From a checkpoint of a small image flow-matching model: arch uvit, width 256.
Rows from block 3 of a small image flow-matching model, named by matrix and row number. Rows with one number belong to one neuron. Each number is 128 + 24 x the weight over its row's rms, rounded and kept within 0 to 255. All counts start at 0.
After each neuron's rows are labels from the 100 images, of 14976 (inputs lightly noised), where the neuron reaches its highest value: "colour at peak" is the nearest of a few named colours to the mean colour under the peak. Only what is clearly more common there than usual is listed. The data: telescope images of galaxies (Galaxy Zoo DECaLS). In brackets: how many of the 100, against the usual share in percent.
# fc1: MLP up (model.blocks.3.mlp.fc1.weight, 1024x256), inputs 86-171
# fc2: MLP down (model.blocks.3.mlp.fc2.weight, 256x1024, transposed), outputs 86-171

fc1.747 [160 121 116 135 124 148 156  84  79 174 122 121 146 110 138 128 125 106 119 135 154 161 128 111  94  85 104 123  98 123 139 131 134 106 154  82 134 125 126 135 111 140 115 127 150 147 134 126 147 123 146 145 151 141 138 118 147 116 124 107 156 124 148 122 127 155 130 186 110 169 100  99 152 106 108  72 174  88 117 125 150 181 137 121 135 136]
fc2.747 [148 152 110 212 145 148 104 104  98 138 127 152 108 141 139 127 139 185 129 134 128 133 127 120 116 109 120 112 142  84 133 163 131 137  78  94 120 108 157 113 123 121 114 141 152 118 152 119 112 111 175 143 105  97 152 161  97 107 120 136 173 119 122 127 117 127 170 106 118 132 169 122 144 108 128 110 135 143 170 122 129 128 165 157 146 122]
colour at peak: brown (47 vs 12.5); grey (25 vs 6.1)

fc1.459 [142 145 132 120 131 137 139 153 110 141 144 174 154 153 111  73 104 150 117 138 149 144 138 149 137 130 133 135 116 164 164  99 172 102 154 132 119  96 101 127 166  57 132 122  89 145 132 166 161 124  81 152  70 125 118  87 146 108 123 145 128 139  99 157 121 145 101 154 128 110  94 124  90 146 141  96 125 147 159 187 123 138 127 157 132 124]
fc2.459 [147 101  96 107 163 104 129 144 146 117 144 129 121 132 135 115 125 145 135 130 118 126 110 123 152 128  93 128 109 143  93 104 146  90 136 132 147 126  99 148 153 100 158 148 117 107 143  56 148 161 119 153 167  64 140 107  98 101 170 156  95 141 126 142 163  86 121 165 126 126  69 157 158 104 155 148 122 110 106 142 105 142 145 106 151 137]
colour at peak: pink (45 vs 0.2); grey (42 vs 6.1)

fc1.142 [160 120 179 135  94 132 166 161 123 123 122 133 154 104 110 140  65 165 137 123 152 151  85 127 110 138 133 134 135 149 122  84 119  93 140  99 137 153 148 133 195 110  78 129 137 143 112 165 109 151 109 198 100 145 115 118 127 123 130  75 101 130  79 116 116 141 144 114 126  97 156 117 144 122 160 161 145  71 142 130 135 127 192 136 118 114]
fc2.142 [ 88 139 125  77 162 100 151 101 115 136 157 109 117 140  91 115 144 144 118 118 129 101 147 138 126  96 114 130 154  95 118 170 153 110 145 120 161 122 141 128 114 159 145 142  87 111 123 154 133 131 125  83 129 104 107 136 116 106 149 179 142 117 104 162 102 152 104 120  92 119 143 134 116 133 116  82 109 176 110 124 108 103  98  84  90 144]
colour at peak: brown (36 vs 12.5)

fc1.542 [113 148 113 150 148 158 128 107  95 155 169 138 108 143  85 156 121 100 102 134 152 145 108  82 168 119 131 100 145 158 135 130 114 144 126  91 143 140 102 124 154 143 158 167 105 162 121 129 143  88 166  83  95 160 172 107 131 131 155 121 161 114 170 112 125 145 107 132 139 125 130 126 146 154 138 133 125 133 128 110 169 161 108 116 111 117]
fc2.542 [149 142 114 128 132 131 125 149 149 146 116 165 128 145 138 122 140 104 158  96 131 108 141 141  98 142  95 183 143 146 103  87 126 188 131  97 126 176 103  75  94 119 146 101 143  88 117 128 136 103 132 103 136 125 139 130 129 158  95 159 113  55 116 118 135  99 140 140 112 179  97 124 122 142 164 137 137 148 119 166 119 143 157 163 108 131]
colour at peak: brown (81 vs 12.5)

fc1.711 [114 133 130 132 123 176 137 149 110  94 136  90 135 126 178 138 145 131 164 134 139 166 109 122 119  92 124 104 143 149 112 147 129 142 158 109 131  67 154  92 145 134 124 145 129 138 115 146 116 113 106 160 122 146 142 137 153 112 139  90  97 163 111 146 143 111 139  77  68 137 151 109 182  91 128 143 137 123 181 114 134 129 141 140 138  83]
fc2.711 [113 133 116 119  92 142 133 138 154 137 133 116 130 107 123  76 101 109 117  97 117 152 119 167 124 101 116 119 118 116 123 130 129 110 125 125 123 128 108 106 120 110 124 105 115 173  81 143 110  58 114 119 108 103 110 150 138 175 156  77 123  88 139 149 134 155 143 184 107 131 115 137 123 102 104 112 151 116 159 155 130 123 124 116 128 161]
colour at peak: grey (79 vs 6.1)

fc1.593 [131 132 161 137 136 148  86 129 128 103 137 162 118 166 103  87 149 142 113 162 151 158 137 139 108 141  98 125 110 156 140 116 127 122 138 148 164 115 127 132 128 103 132 142 138  97 131 127 158 110 139 174 135  71 122 125 122 132 155 122 117 158 115 105 130 115 125 127 115  70  73 125 156 101 149 117 166 124 137  96 180 108  56 121  80 110]
fc2.593 [140 149 112 116 110 102 132 120 175 118 137 129  87  86 146 165 126 125 140  87 132 171 137 133 117 135 120 156 148 157  93 122  75 149 123 170 119 112 105 104 164 121 128 109 138  89 134 115 100 112 108 100 154 151 141 128 163 109 138 138 113 130 144 125 106 132 142 115 145 127 162  69  94 111  97 167 125  99 111 117 134 138 166 142 183 159]
colour at peak: pink (56 vs 0.2); grey (36 vs 6.1)

fc1.630 [115 112 133 134 125  85 154 148 123  95  78 121 143 168 159 137 122 140 150 160 134 121 131  87 121 125 132 127 140 157 162 142  81 108 133 144 145 148 112 109 126 137 111 129 134 108  92 169 165 138  89 131 124 122 140 146 141 179 134 136 105 163  90 116 140 113 122  99 106 114 144  97  95 111 120 174 109 127 124 153 148 109 126 163 153 166]
fc2.630 [104 121 120 154 136 171 126 140 101 112 166 137 149  97 120 149 143 163 125 150 141 117 139 155 107 125 106 120 134  97  49 139 153 128 107 103 117 114 142 142 146 139 115 135 155 125 144 118  94  90 156 142 102 120 112 159 126  91 174 141 154 116 142 143  92 141 154 132 157 145 145 149 160 137 151 116 169  61 114 119 123 169 147 148 131  86]
colour at peak: grey (41 vs 6.1); brown (34 vs 12.5)

fc1.682 [ 91 115 144 132 103  93 132  83 100 157 134 142 155  77  92 123 125 129 148 108 110 113 149 155 138 145 103 134 109 122 135 129 130 161 123 204 102  95 141 151 140 107 125 111 102 137 120 169  98 173 130 148  99 117 113 127 127 152 165 141 138 115 141 154 130 109 152 138 159 105 143 126 127 135 113 104 125 190 106 160 131 112 114 130 128 129]
fc2.682 [142 159 163 112 134 116 122 158 144  91  86 118  79 139 151 184 149 148 140 112 104 122  94 120 139 114 141 121 120 137 121 128 129  94 159 116 112 124 124 127 117 125 102 170 111  82 141 140  90 146  83 183  93 112 138 120 114 171  88  97 119 184 134 127 115 140 141 109 133 108 123  81 111 144 119 116 132 115 136 136  99  94 137  96 142  97]
colour at peak: brown (36 vs 12.5)

fc1.99 [174  66 153 143 110  82  77 107 118 100 119  86 109 132  92 120 106 117 116 129 158 135 147 131 106 131 120 128 137 150 127 137 119 149  94 129 156 102 130 145 124  93 103 127 129 128 121 119 148 125 127 157 167  99 111 159 148 144 128  87 102 115 137 142 125 177 120  95 117 172 136 130  99 116  83 128  76  79 152 151 117 130 133  71 141 139]
fc2.99 [126 188 104 162 112 171 168 122 148 153 134 131 114 151 152 127  89  83 109 117 121 100 141 151 152 121 157 168 127 132 136 142 128 145 157 150  89 142 132 126 133 133 136 149 111 141 147 113 158  72 156  99 101 103 126  94 169 104 108 137 123 154 164 125 142 119 114  95 120 129 147 135 115 122 125 161 123 130 167 157 116 157 148 129 137 138]
colour at peak: pink (39 vs 0.2); white (35 vs 0)

fc1.727 [ 73 126 150 103 103 111 112  96  95 169 154 128 160 131 122 145  68  94 133 131 164 125 168 147  82 158 116 112 134 172 111 134 154  79 128 115 123 119 111 144 138 138 131 125 156 133 102 110 105 110 105 117 113 141 117 156 134 168 104 109 136 143 133 117 128 130 126 122 122 142 104  84 125 124 102  87 157 150 122 112 140  87 129  97 137 138]
fc2.727 [ 77 178 104 188 116 124 183 109 108 166 114 194 140 135 134 146  85 121 138 146 134 148 121 146  96 166 121 109 126  87 159 137 159 124 132 154 158 115 101 104 126 118 115 132  96 153 156 138 118 146 149 129 131 114 139 103 137 121 110 126 116 129 126 123  99 120  98 138 119 140 125 162 123 124 114 158 126 167 129 134 120 147 117 144  83 103]
colour at peak: grey (45 vs 6.1); brown (43 vs 12.5)

fc1.540 [162 108  92  92 140 185 133 151 159 168 142 144 133  95 117 117 158 150 106 143 115 128 169 126 127 130 113 112 174 142 147 145 138 164 150 143 140 127 115 144  97 107 125 120 188 105 131  99 121 123 145 129 171  91  86 164 156 127 186 140 185 139 139 106 140 112 126 108 122 143 113  97 134 148 117 114 104 165 156 161 128 102 115  90 113 112]
fc2.540 [117 139 130 125  78  94 131 125  91 113  98 133  78 154 146 131  96  95 136 172 159 108 112 129 141 104 128 125 144 106 112 132 116 110 126  90 147  99 149 119 118 129 102 113  81 159  97 167 106 116 126  74 132 126 134 120 114 166 137 158 107 123 129 183  97 132 134 163 157 131 126 121  96  97 155 123 132 117 136 114  99 142 128 169 146 170]
colour at peak: grey (42 vs 6.1)

fc1.215 [107 110 149 169 156 112 102 136 140 120 114 138 132 145 114 127 117 128 148 135 130 110 182 113 145  98 104 108 135 120 158 195 127 172 143 150 130 121 111 147 131 126 151 100 131 129 130 121 125 106 155 115 114 127 112 144 101 127 132 116 121 142 150 136 148 131 150 138 146 146 125 123 180 134 122 148 142 126 137  75 114  94 153 126 111 150]
fc2.215 [124 160 143 115  87 127 141  99 164 111 178 137 124 184 154 132 137 135 124 134 122 121  89 128 109 120 161  84 125 132 120 145  99 122 118  88 109 104 123 123 118  67 128 140  92 105 141 144 136 159 118 183 146 120 156 136 133 134 106 165 105 156 126 177 130 133  72 105  98  76  85 122 100 147 143 112  88 129 171 125 136 108 165 123  94 152]
colour at peak: brown (53 vs 12.5); grey (37 vs 6.1)

fc1.669 [ 99 111 128  90 108 123 120 181  75 133 108 138 164 159 132 132 108 178 128 115 206 120 158 106 116 110 126 128 117 103 133 156 176 107 113 114 113 144 149 121 138 148 115 122 157 110 132  95 122 102 185 154 130 169 117 150 136 137 124 165 156 163 145 101 114 132 119 107 148 139  92 177 164 123 150 146 121 130 132 145 125 155 135 128 130 133]
fc2.669 [ 93 123 125  96 122 132 109 150 111 125 142 111 142 114 148  81  99  97 133  76  96 148 126 123 131 118 157 158 111 141 105 122 144 146 111 129 143 118 132  90 149 125 130  92 164 126 141  80 146 114 166 169 105 118 149 108 146 111  93 183 111 122 125 139 113 152 107 141 138 110 132 103 139 116  79 168 112  82 160 137 154 121  76 114 116 162]
colour at peak: grey (52 vs 6.1)

fc1.219 [129 116 130 164 157 125 135 146 126 142 103 127 115 112 147 133 150  88  68 114 119  99  65 144 114 152  85  73 127 146 112 152 141  74 118  89 104 110  86 172 118 180 105 109 130 109 177 111  59 131 159 104 159 151 139 116 114 139  99 120 164 155  69 132 155 107 138 156 151 117 147 112 106 122 180 103 102 127 161 121 134 121 144 113 145  75]
fc2.219 [163 101 121 145 123 102  86 115 129 153  91 114 162 140  73 129 145  96 127 103  93 127  70 128 134 150  98 130 131 110 152 102 141 110 141  82  80 155 132 140 136 170 103 130 157 107 117  83  83  96 109 131 132 145 111 106 129 137 164  85 105 158 100  89 118  97 111 143 163 126 131 132 133 122 152 146 144 135 174  94 136 148 116 119 159 125]
colour at peak: brown (47 vs 12.5); grey (34 vs 6.1)

fc1.628 [138 104 125 125 138 131  94 129  55 136 114  89  86 140 133 160 108 108 156 139 153 147 106 121 148  94 123 110 145 125 171 130 133 101 110 133 120 127 140 139 163 135  58 120 109 118  82 103  64 100 104 108  77 120 135 108 137  87 162 127 120 153 121 145 125 151 134  99 119  84 111 158 125 133 110 121 119 122 101  98 113 136 133 142 111 108]
fc2.628 [159 124 118 163 140 126 120 155 134 119 115 112 108 145 131 101 133 125 160 123 122  89 122 144 129 141 125 142 116 140 109 143 101 120 179 131 135 128 125 112 169 131  79 121 103  90 141 155 128  99 127 133 145 159 158 174  91 135 130 129  99 169 123 145  87 138 141  95 115 145 113  98 141 135 144 148 157  88  80  79 104 163  92 116 131  96]
colour at peak: brown (65 vs 12.5)

fc1.557 [126 110 106  86 140 126  81 125 151 140 139 130 146 152 157 157 123 139 122 147 122 117 100 100  80 162 143 117 112 193  92 125 117 106 138 116 140 113 136 133 124 114 131 105 172 142  99 133 120 138 111 147  74 140 151 161 109 143 102 137 125 141  75 119 150 168 136 107 140 164 142 100  72 129  94 125 103 106 132 157 145  69 175 158 130 147]
fc2.557 [140 141 169 178 135 108 113  62 109 170 126 142 137 120 123 105  98 129 115 116 132 147 145 127 137 131  96 151  86  84 147 111 137 102  78 139 144 124 102 149 121 118  93 153 119 127 124 111 136 175 162 112 159 128 135 113  95 100 130 105 109 117 134 114 141  90 140  97 106 113 151 180 156 117 159 108 135 139  96 120 118 106  69 105 114 129]
colour at peak: brown (63 vs 12.5); grey (25 vs 6.1)

fc1.58 [149 123 113 106 115 115  87 122 107 151 139 108 129 108 135 167 108 127 153  92 147 113 122 157 129 123 171 107 124 146 178 125 131  92 131  96 132 146 138  64 104 111 149 126 115 135 136  92 121 112  96 113 130 140 130 148 188 137  87 120 187 132  93 186 121 115 111  73 133 101 171 113 118 140 120 127 173 130 154 106 157 142 108 127 130 120]
fc2.58 [ 83 168 133 125 111 115 138 116 141 109 134 126 130 137 155 124 102 106 122 117 114 125 129 151 135 121 140 124  93 137 160 116 135 144 151 130 139 158 149 122 131 141 163 123 112 135 135 113  97 115 136  94 117 104 175 102 167 153 150 122  85 170 136 147 127 138  96 110 152 128 177 135 141 138  79 145 129 121 117 129 109 132 131 177 160 106]
colour at peak: grey (68 vs 6.1); brown (30 vs 12.5)

fc1.701 [160 128 128 135 154 126  72  86 146 139 123 122 155 144 151  89 147 149 109 143 162  96 122 142  60 167 114 136 166 158 134 123 142 127 144 145 169 138 112 130 114  90 108 102 101 124 114 151 148 104 160 122 111  93 113 121 115 118 135 144 132 138 125 171  90 113 109 156 137 106 137 123 154 129 145 134 139 127 101  87  97 164 112 130 114  99]
fc2.701 [108 125 133 105 149 117 142 123 125  89 134 114 124 133 146 113 126 156 100 138 180 165 152 134 125 153  75 151 142 117 122 138 134 127 112 160 151 159 149 127 137 100 137 120 157 114 111  65 113 105 156  96  79  76 126 126 136 112 132 138 103 119 132  75 128 104 124 122 101 129 146 135 110  80  91 132 158 133  78 109 152 111 158 165 159 130]
colour at peak: pink (52 vs 0.2); grey (41 vs 6.1)

fc1.443 [135 122 138 147 107 159 127 141 109  86 128 166 180 139 135  91 137 129 114 160 133 104 110 126 131 113 113 133 135 131 107  51 104 118  93 167 109 108 109  83  81  68  99 137 172 130 132 162 116 122 123 129 105 147 127 125 112 105 147 100 114 127  68 124 134 113 148 113 139 112 117 150 144 101 119 133 128 127 110 150  83 125 153 129 140 147]
fc2.443 [136 134  96 181 161 133 149 127 158 147 127  72 127 140  94 187 133 144 129 151 120 116 157 142 112 146 112 169 157 132 131 179 109  81 131 117 149 126 135 135 146 150 118 129 145 176 102  92 115  88 129 135 104 141 158 141 124 137 146 163  97 143 163 131 135 163 137 120  74 115 165 138 122 136 123 147 165 109 145 106 116 134 114 119 123 151]
colour at peak: brown (47 vs 12.5)

fc1.236 [ 89 142 136 127 126 149 129 178 153 156 139 123 117 158 109 140 118 158  81  71 149 138 132 132 167 131 139 145 124 132 141 107 103  77 112 112 137 123 111 146 100 111 102 114 131 139  73 111 135 100 149 128  78 103 105 159 129 101 136 128 121 156 165 130  99 133 148 167 194 168 138 134  90  83 132 134 147 142 147 153 130 157 136 102  84 148]
fc2.236 [ 81 108 118 127 145 161 121 138 144 116 140  98 145  90 127 128 101  92 137 102 115 160 119 162 113 140 111 134  90 107 159 153 141 120 136 140 136 124 144 136 135 120 120 133 158  91  86 123 114 113 138 100 134 131 147 134 134 107 120 123  95 108 150 142 128 127 142  82 159 107 119 134 111 160 132  86 131 162 185 103 185 149 118 148 133 123]
colour at peak: pink (31 vs 0.2); white (26 vs 0)

fc1.82 [ 68 120 166 153 128 100 122 163 170 115 129 187 113 150 143  91 115 123 144 150 125 168 125 143 118 133 152 107 155  64 147 145 135 188 118 122  98 109 127 112 132 152 110 141 125 166  81 125 106  86 104 143 121 148 109 141 129 123 108 151 156 116 144 154 123 129 142 110 170 159 133 108 108  85 140 183 145 150 110 162 134 124 163 127 101 120]
fc2.82 [143 146 112 119 134 156 155 131 140 122 167 102 104 135 109 133 122 157 121 102 137 109 163  98 194 133 124  83 167 161 133 107 126 112 114 148 148 119 154 120 156 114 153  85 134 120 152 136 149 172 157  93 135 144 149  92 124  93 125 114 122 116 126 109 159 143 122 146 129 132 131 132 125 163  92 132 132 131 166 101 123 133 108 149 113 127]
colour at peak: pink (63 vs 0.2)

fc1.649 [133 105 117 111 119  98 100 130 107 156 138 138 126  82 114 122 107  94 114 118 109 118 116 125 129 105 101 116 115 108 102 112 118 114 107 114 157 109 118 131 117 120 191 129  69 104 139 142 133 137 117 131 149 138 123 139 159 131 169 152 121  96 156 160  99  90 108 129 120 110 125 140 135 109  85 131 120  98  84 104 123 108 109 136 139 149]
fc2.649 [ 89 186 129  92 104 109 141 109 111 100 131 132 148  95 117 136 131  97 112 107 127 154 138 124 142 139 154 108 135 159 129 146 160 123 166 122 105 146 167 135 137 134 126 158 101 100 131 131 133 136 125 169 121  91 124  84 123 151  99 128  81 114 147 134 157 157 146 163 165 137  77 102 154 127 156  85 166 148 128 137 105 126 154 151  91  77]
colour at peak: brown (64 vs 12.5)

fc1.545 [192 108 148 154 157 107 128 129 164 170 109 108 113 117 115 123 142 163  77 107 137  99 141 133 125 138 143 140  96 152  84  94 115 129 117  81 139 125 138 120 134 149 150 130 115 148 154 156 113 102  98 143 153  97  70 142  99 102 137 106 101 143 165 117 146 121 137 137 129 174 123 137 160 128 144 148 135 121  98 124 153 134 126 122 117 148]
fc2.545 [112 106 119  99  98 123 135 122 160 144 147 119 121 132 129 133 139 134 122 124 173 122 130 134 104 139 113 115 137 131 177 158 151 136 138 121 122 143 151 145 141 129 116 113 146 142 142  99 151  93 121  86 145 142 137 153 150 127  82  96 158 131  54 141 128 158 115 168 138 146 144 128 117 111 129 152 117 137 128 148 144 103 181 163 143 117]
colour at peak: brown (36 vs 12.5)

fc1.621 [137 148 158 128 131 137 123 127 145 108 109 130 135 120 120 144  92 140 109 141 188 129 128 149 141 131 114 101 114 122 165 131 123 108 111 129 169 112 121  91 146 140 105 135 161 118 129 138 108 100 126 159 105 143 100 110 104 113 119 122 169 132 115 132 129 144  96  74 121 114  98 105  91 138 178 139 149 147 115 119 131  90 112  77 103 106]
fc2.621 [108 140 143 132 144 102 126 167 143 151 136 122 154 110 128 136  91  75 132 114  92 158 160 138 135 101 137 150 115 108 189 124 115 150 104 131  90 161 171 132 123 118 100 113  84 134 132 110 112 134 125  95 131 157 127 120  95 147  93 127 132 160 129 118 117 137 149 106 133  99 104 152 100 158  92 166 147 109 149 140 103 138 102 150 116 124]
colour at peak: brown (47 vs 12.5); grey (32 vs 6.1)

fc1.447 [120 126 107  87 120 126 120 147 141 132 123 144 149 105 139 160 112 107 100 124 104 148 160 154 122 109 112 102 129 155 136 163 127 127 123 133 149 113 150 161 119 130 181 124 111  84 131 123 116 128 108 150 131 105 115 120 122 107 135 132 126 109 128 122 155 127 108 124 122 128 158 142 155 114 117 121 135 136 103 145  92 117 113 127 130 168]
fc2.447 [140 122 163 147 132 148 122 154 132 113 167 130 127 141 129  92  99 152  91 126 131 111 119 119 119 161 118 138 141 121 149 127 106 122 123 121 119 164  91 154 155 104 112 119 177 131 123  89 121 106 128 167 117 145 145 124 139 175  76  91 128 160 125 129 109 158 129 100 137  84  78 150 150 136 134  92 101 117 153 104  59 133 134 139 172 107]
colour at peak: brown (63 vs 12.5)

fc1.256 [163 141 130 160 106 141 136 145 127 131 138 115 159 119 148  91 127 138  73 135 126 153 127 173 147 149 161 169 155 165 177 153 130 153 115 164 163 100 115 185 170  87 119 134 137 134 127 127 183 130 131 121 176 123 136  92 121 114 118 122 114 145 138 104 122 106 118 102 108  81 145  94 104 107  90 119 132 102 135 183 126 128 148 125 137 114]
fc2.256 [170 141 156 161 149 113 108 112 112 107 145 161 172 114 142 156 126 184 127 130  76 101 162 140 134 146 127 116 149 142 153 153 106 135 156 124  93 114 125 145 105 123 168 166 118 126 154 119 152 151 141 118 112 127 156  98 117 168 141 108 121 153 152  82 121 138 136 112 148  91 142 126 109 109 175 130 106 124 127 122 156  96 104 142  90 123]
colour at peak: pink (75 vs 0.2); white (25 vs 0)

fc1.286 [123  84 160 132 125  97 148  87 108 132 114  90 122 157 109 132 127 121 163 111 139 166 130 132 121 105 105 150 108 123 153 109 168 107 123  85 144 142  96  77 136 104 139 128 112 121 144 167 152 150 111 125 141 137 125 126 134 113 113  83 140 144 140 129 133 115  95 126 112 117 138 128 132 142 158 120  88 139 143 124 162  97 104 148 119 106]
fc2.286 [177 127 132 134 137 107 116 101 118 126 117  86 106 140  65 124 120  74 139 142 115 141  62 133 135  70 180 120 160 114 131 138  97 143 138 125 157 129 132 135 159  65 107 155 106 126  96 155 107 128 110 133 147 133 110 122 112 174 124 125 137 151  93 171 108 110 117 133 128  84 133  99 135 167 129 127  86 127 124 135 135 176 110 155 132 151]
colour at peak: brown (49 vs 12.5)

fc1.460 [110 131 108 112  90 142  82 127 103 108 149 100 101 142  91 152  98 131 143 142 106  92 121 131 130 138  89  96 165 122  77  89 166 156 150 150 108 108 122 133 105  83 116 146  99 104 174 123 101 156 135 184 110 168 134 140 160 135 148 116 128 155 121 160 112  89 110  61 102 154 105 115 145 143 139 102 168 113 151 120 168 127 115 158  89  93]
fc2.460 [114 143 149 149 172 144 134 158 137 140 133 153 113 159 126 116 104 114 147 103 138 129 114 137 136  88 152 163  77 136 135 163 137 100 156 126 161 131  92 140 107 144 182 118  98 130 118 130 129 106 148 118 144  96 123 100  67 143  73 113 105  88 168 168 127 104 150 153 138 132 105 136  72 123 130 113 115  90 110 120  94 137  96 118 156 140]
colour at peak: grey (40 vs 6.1); brown (35 vs 12.5)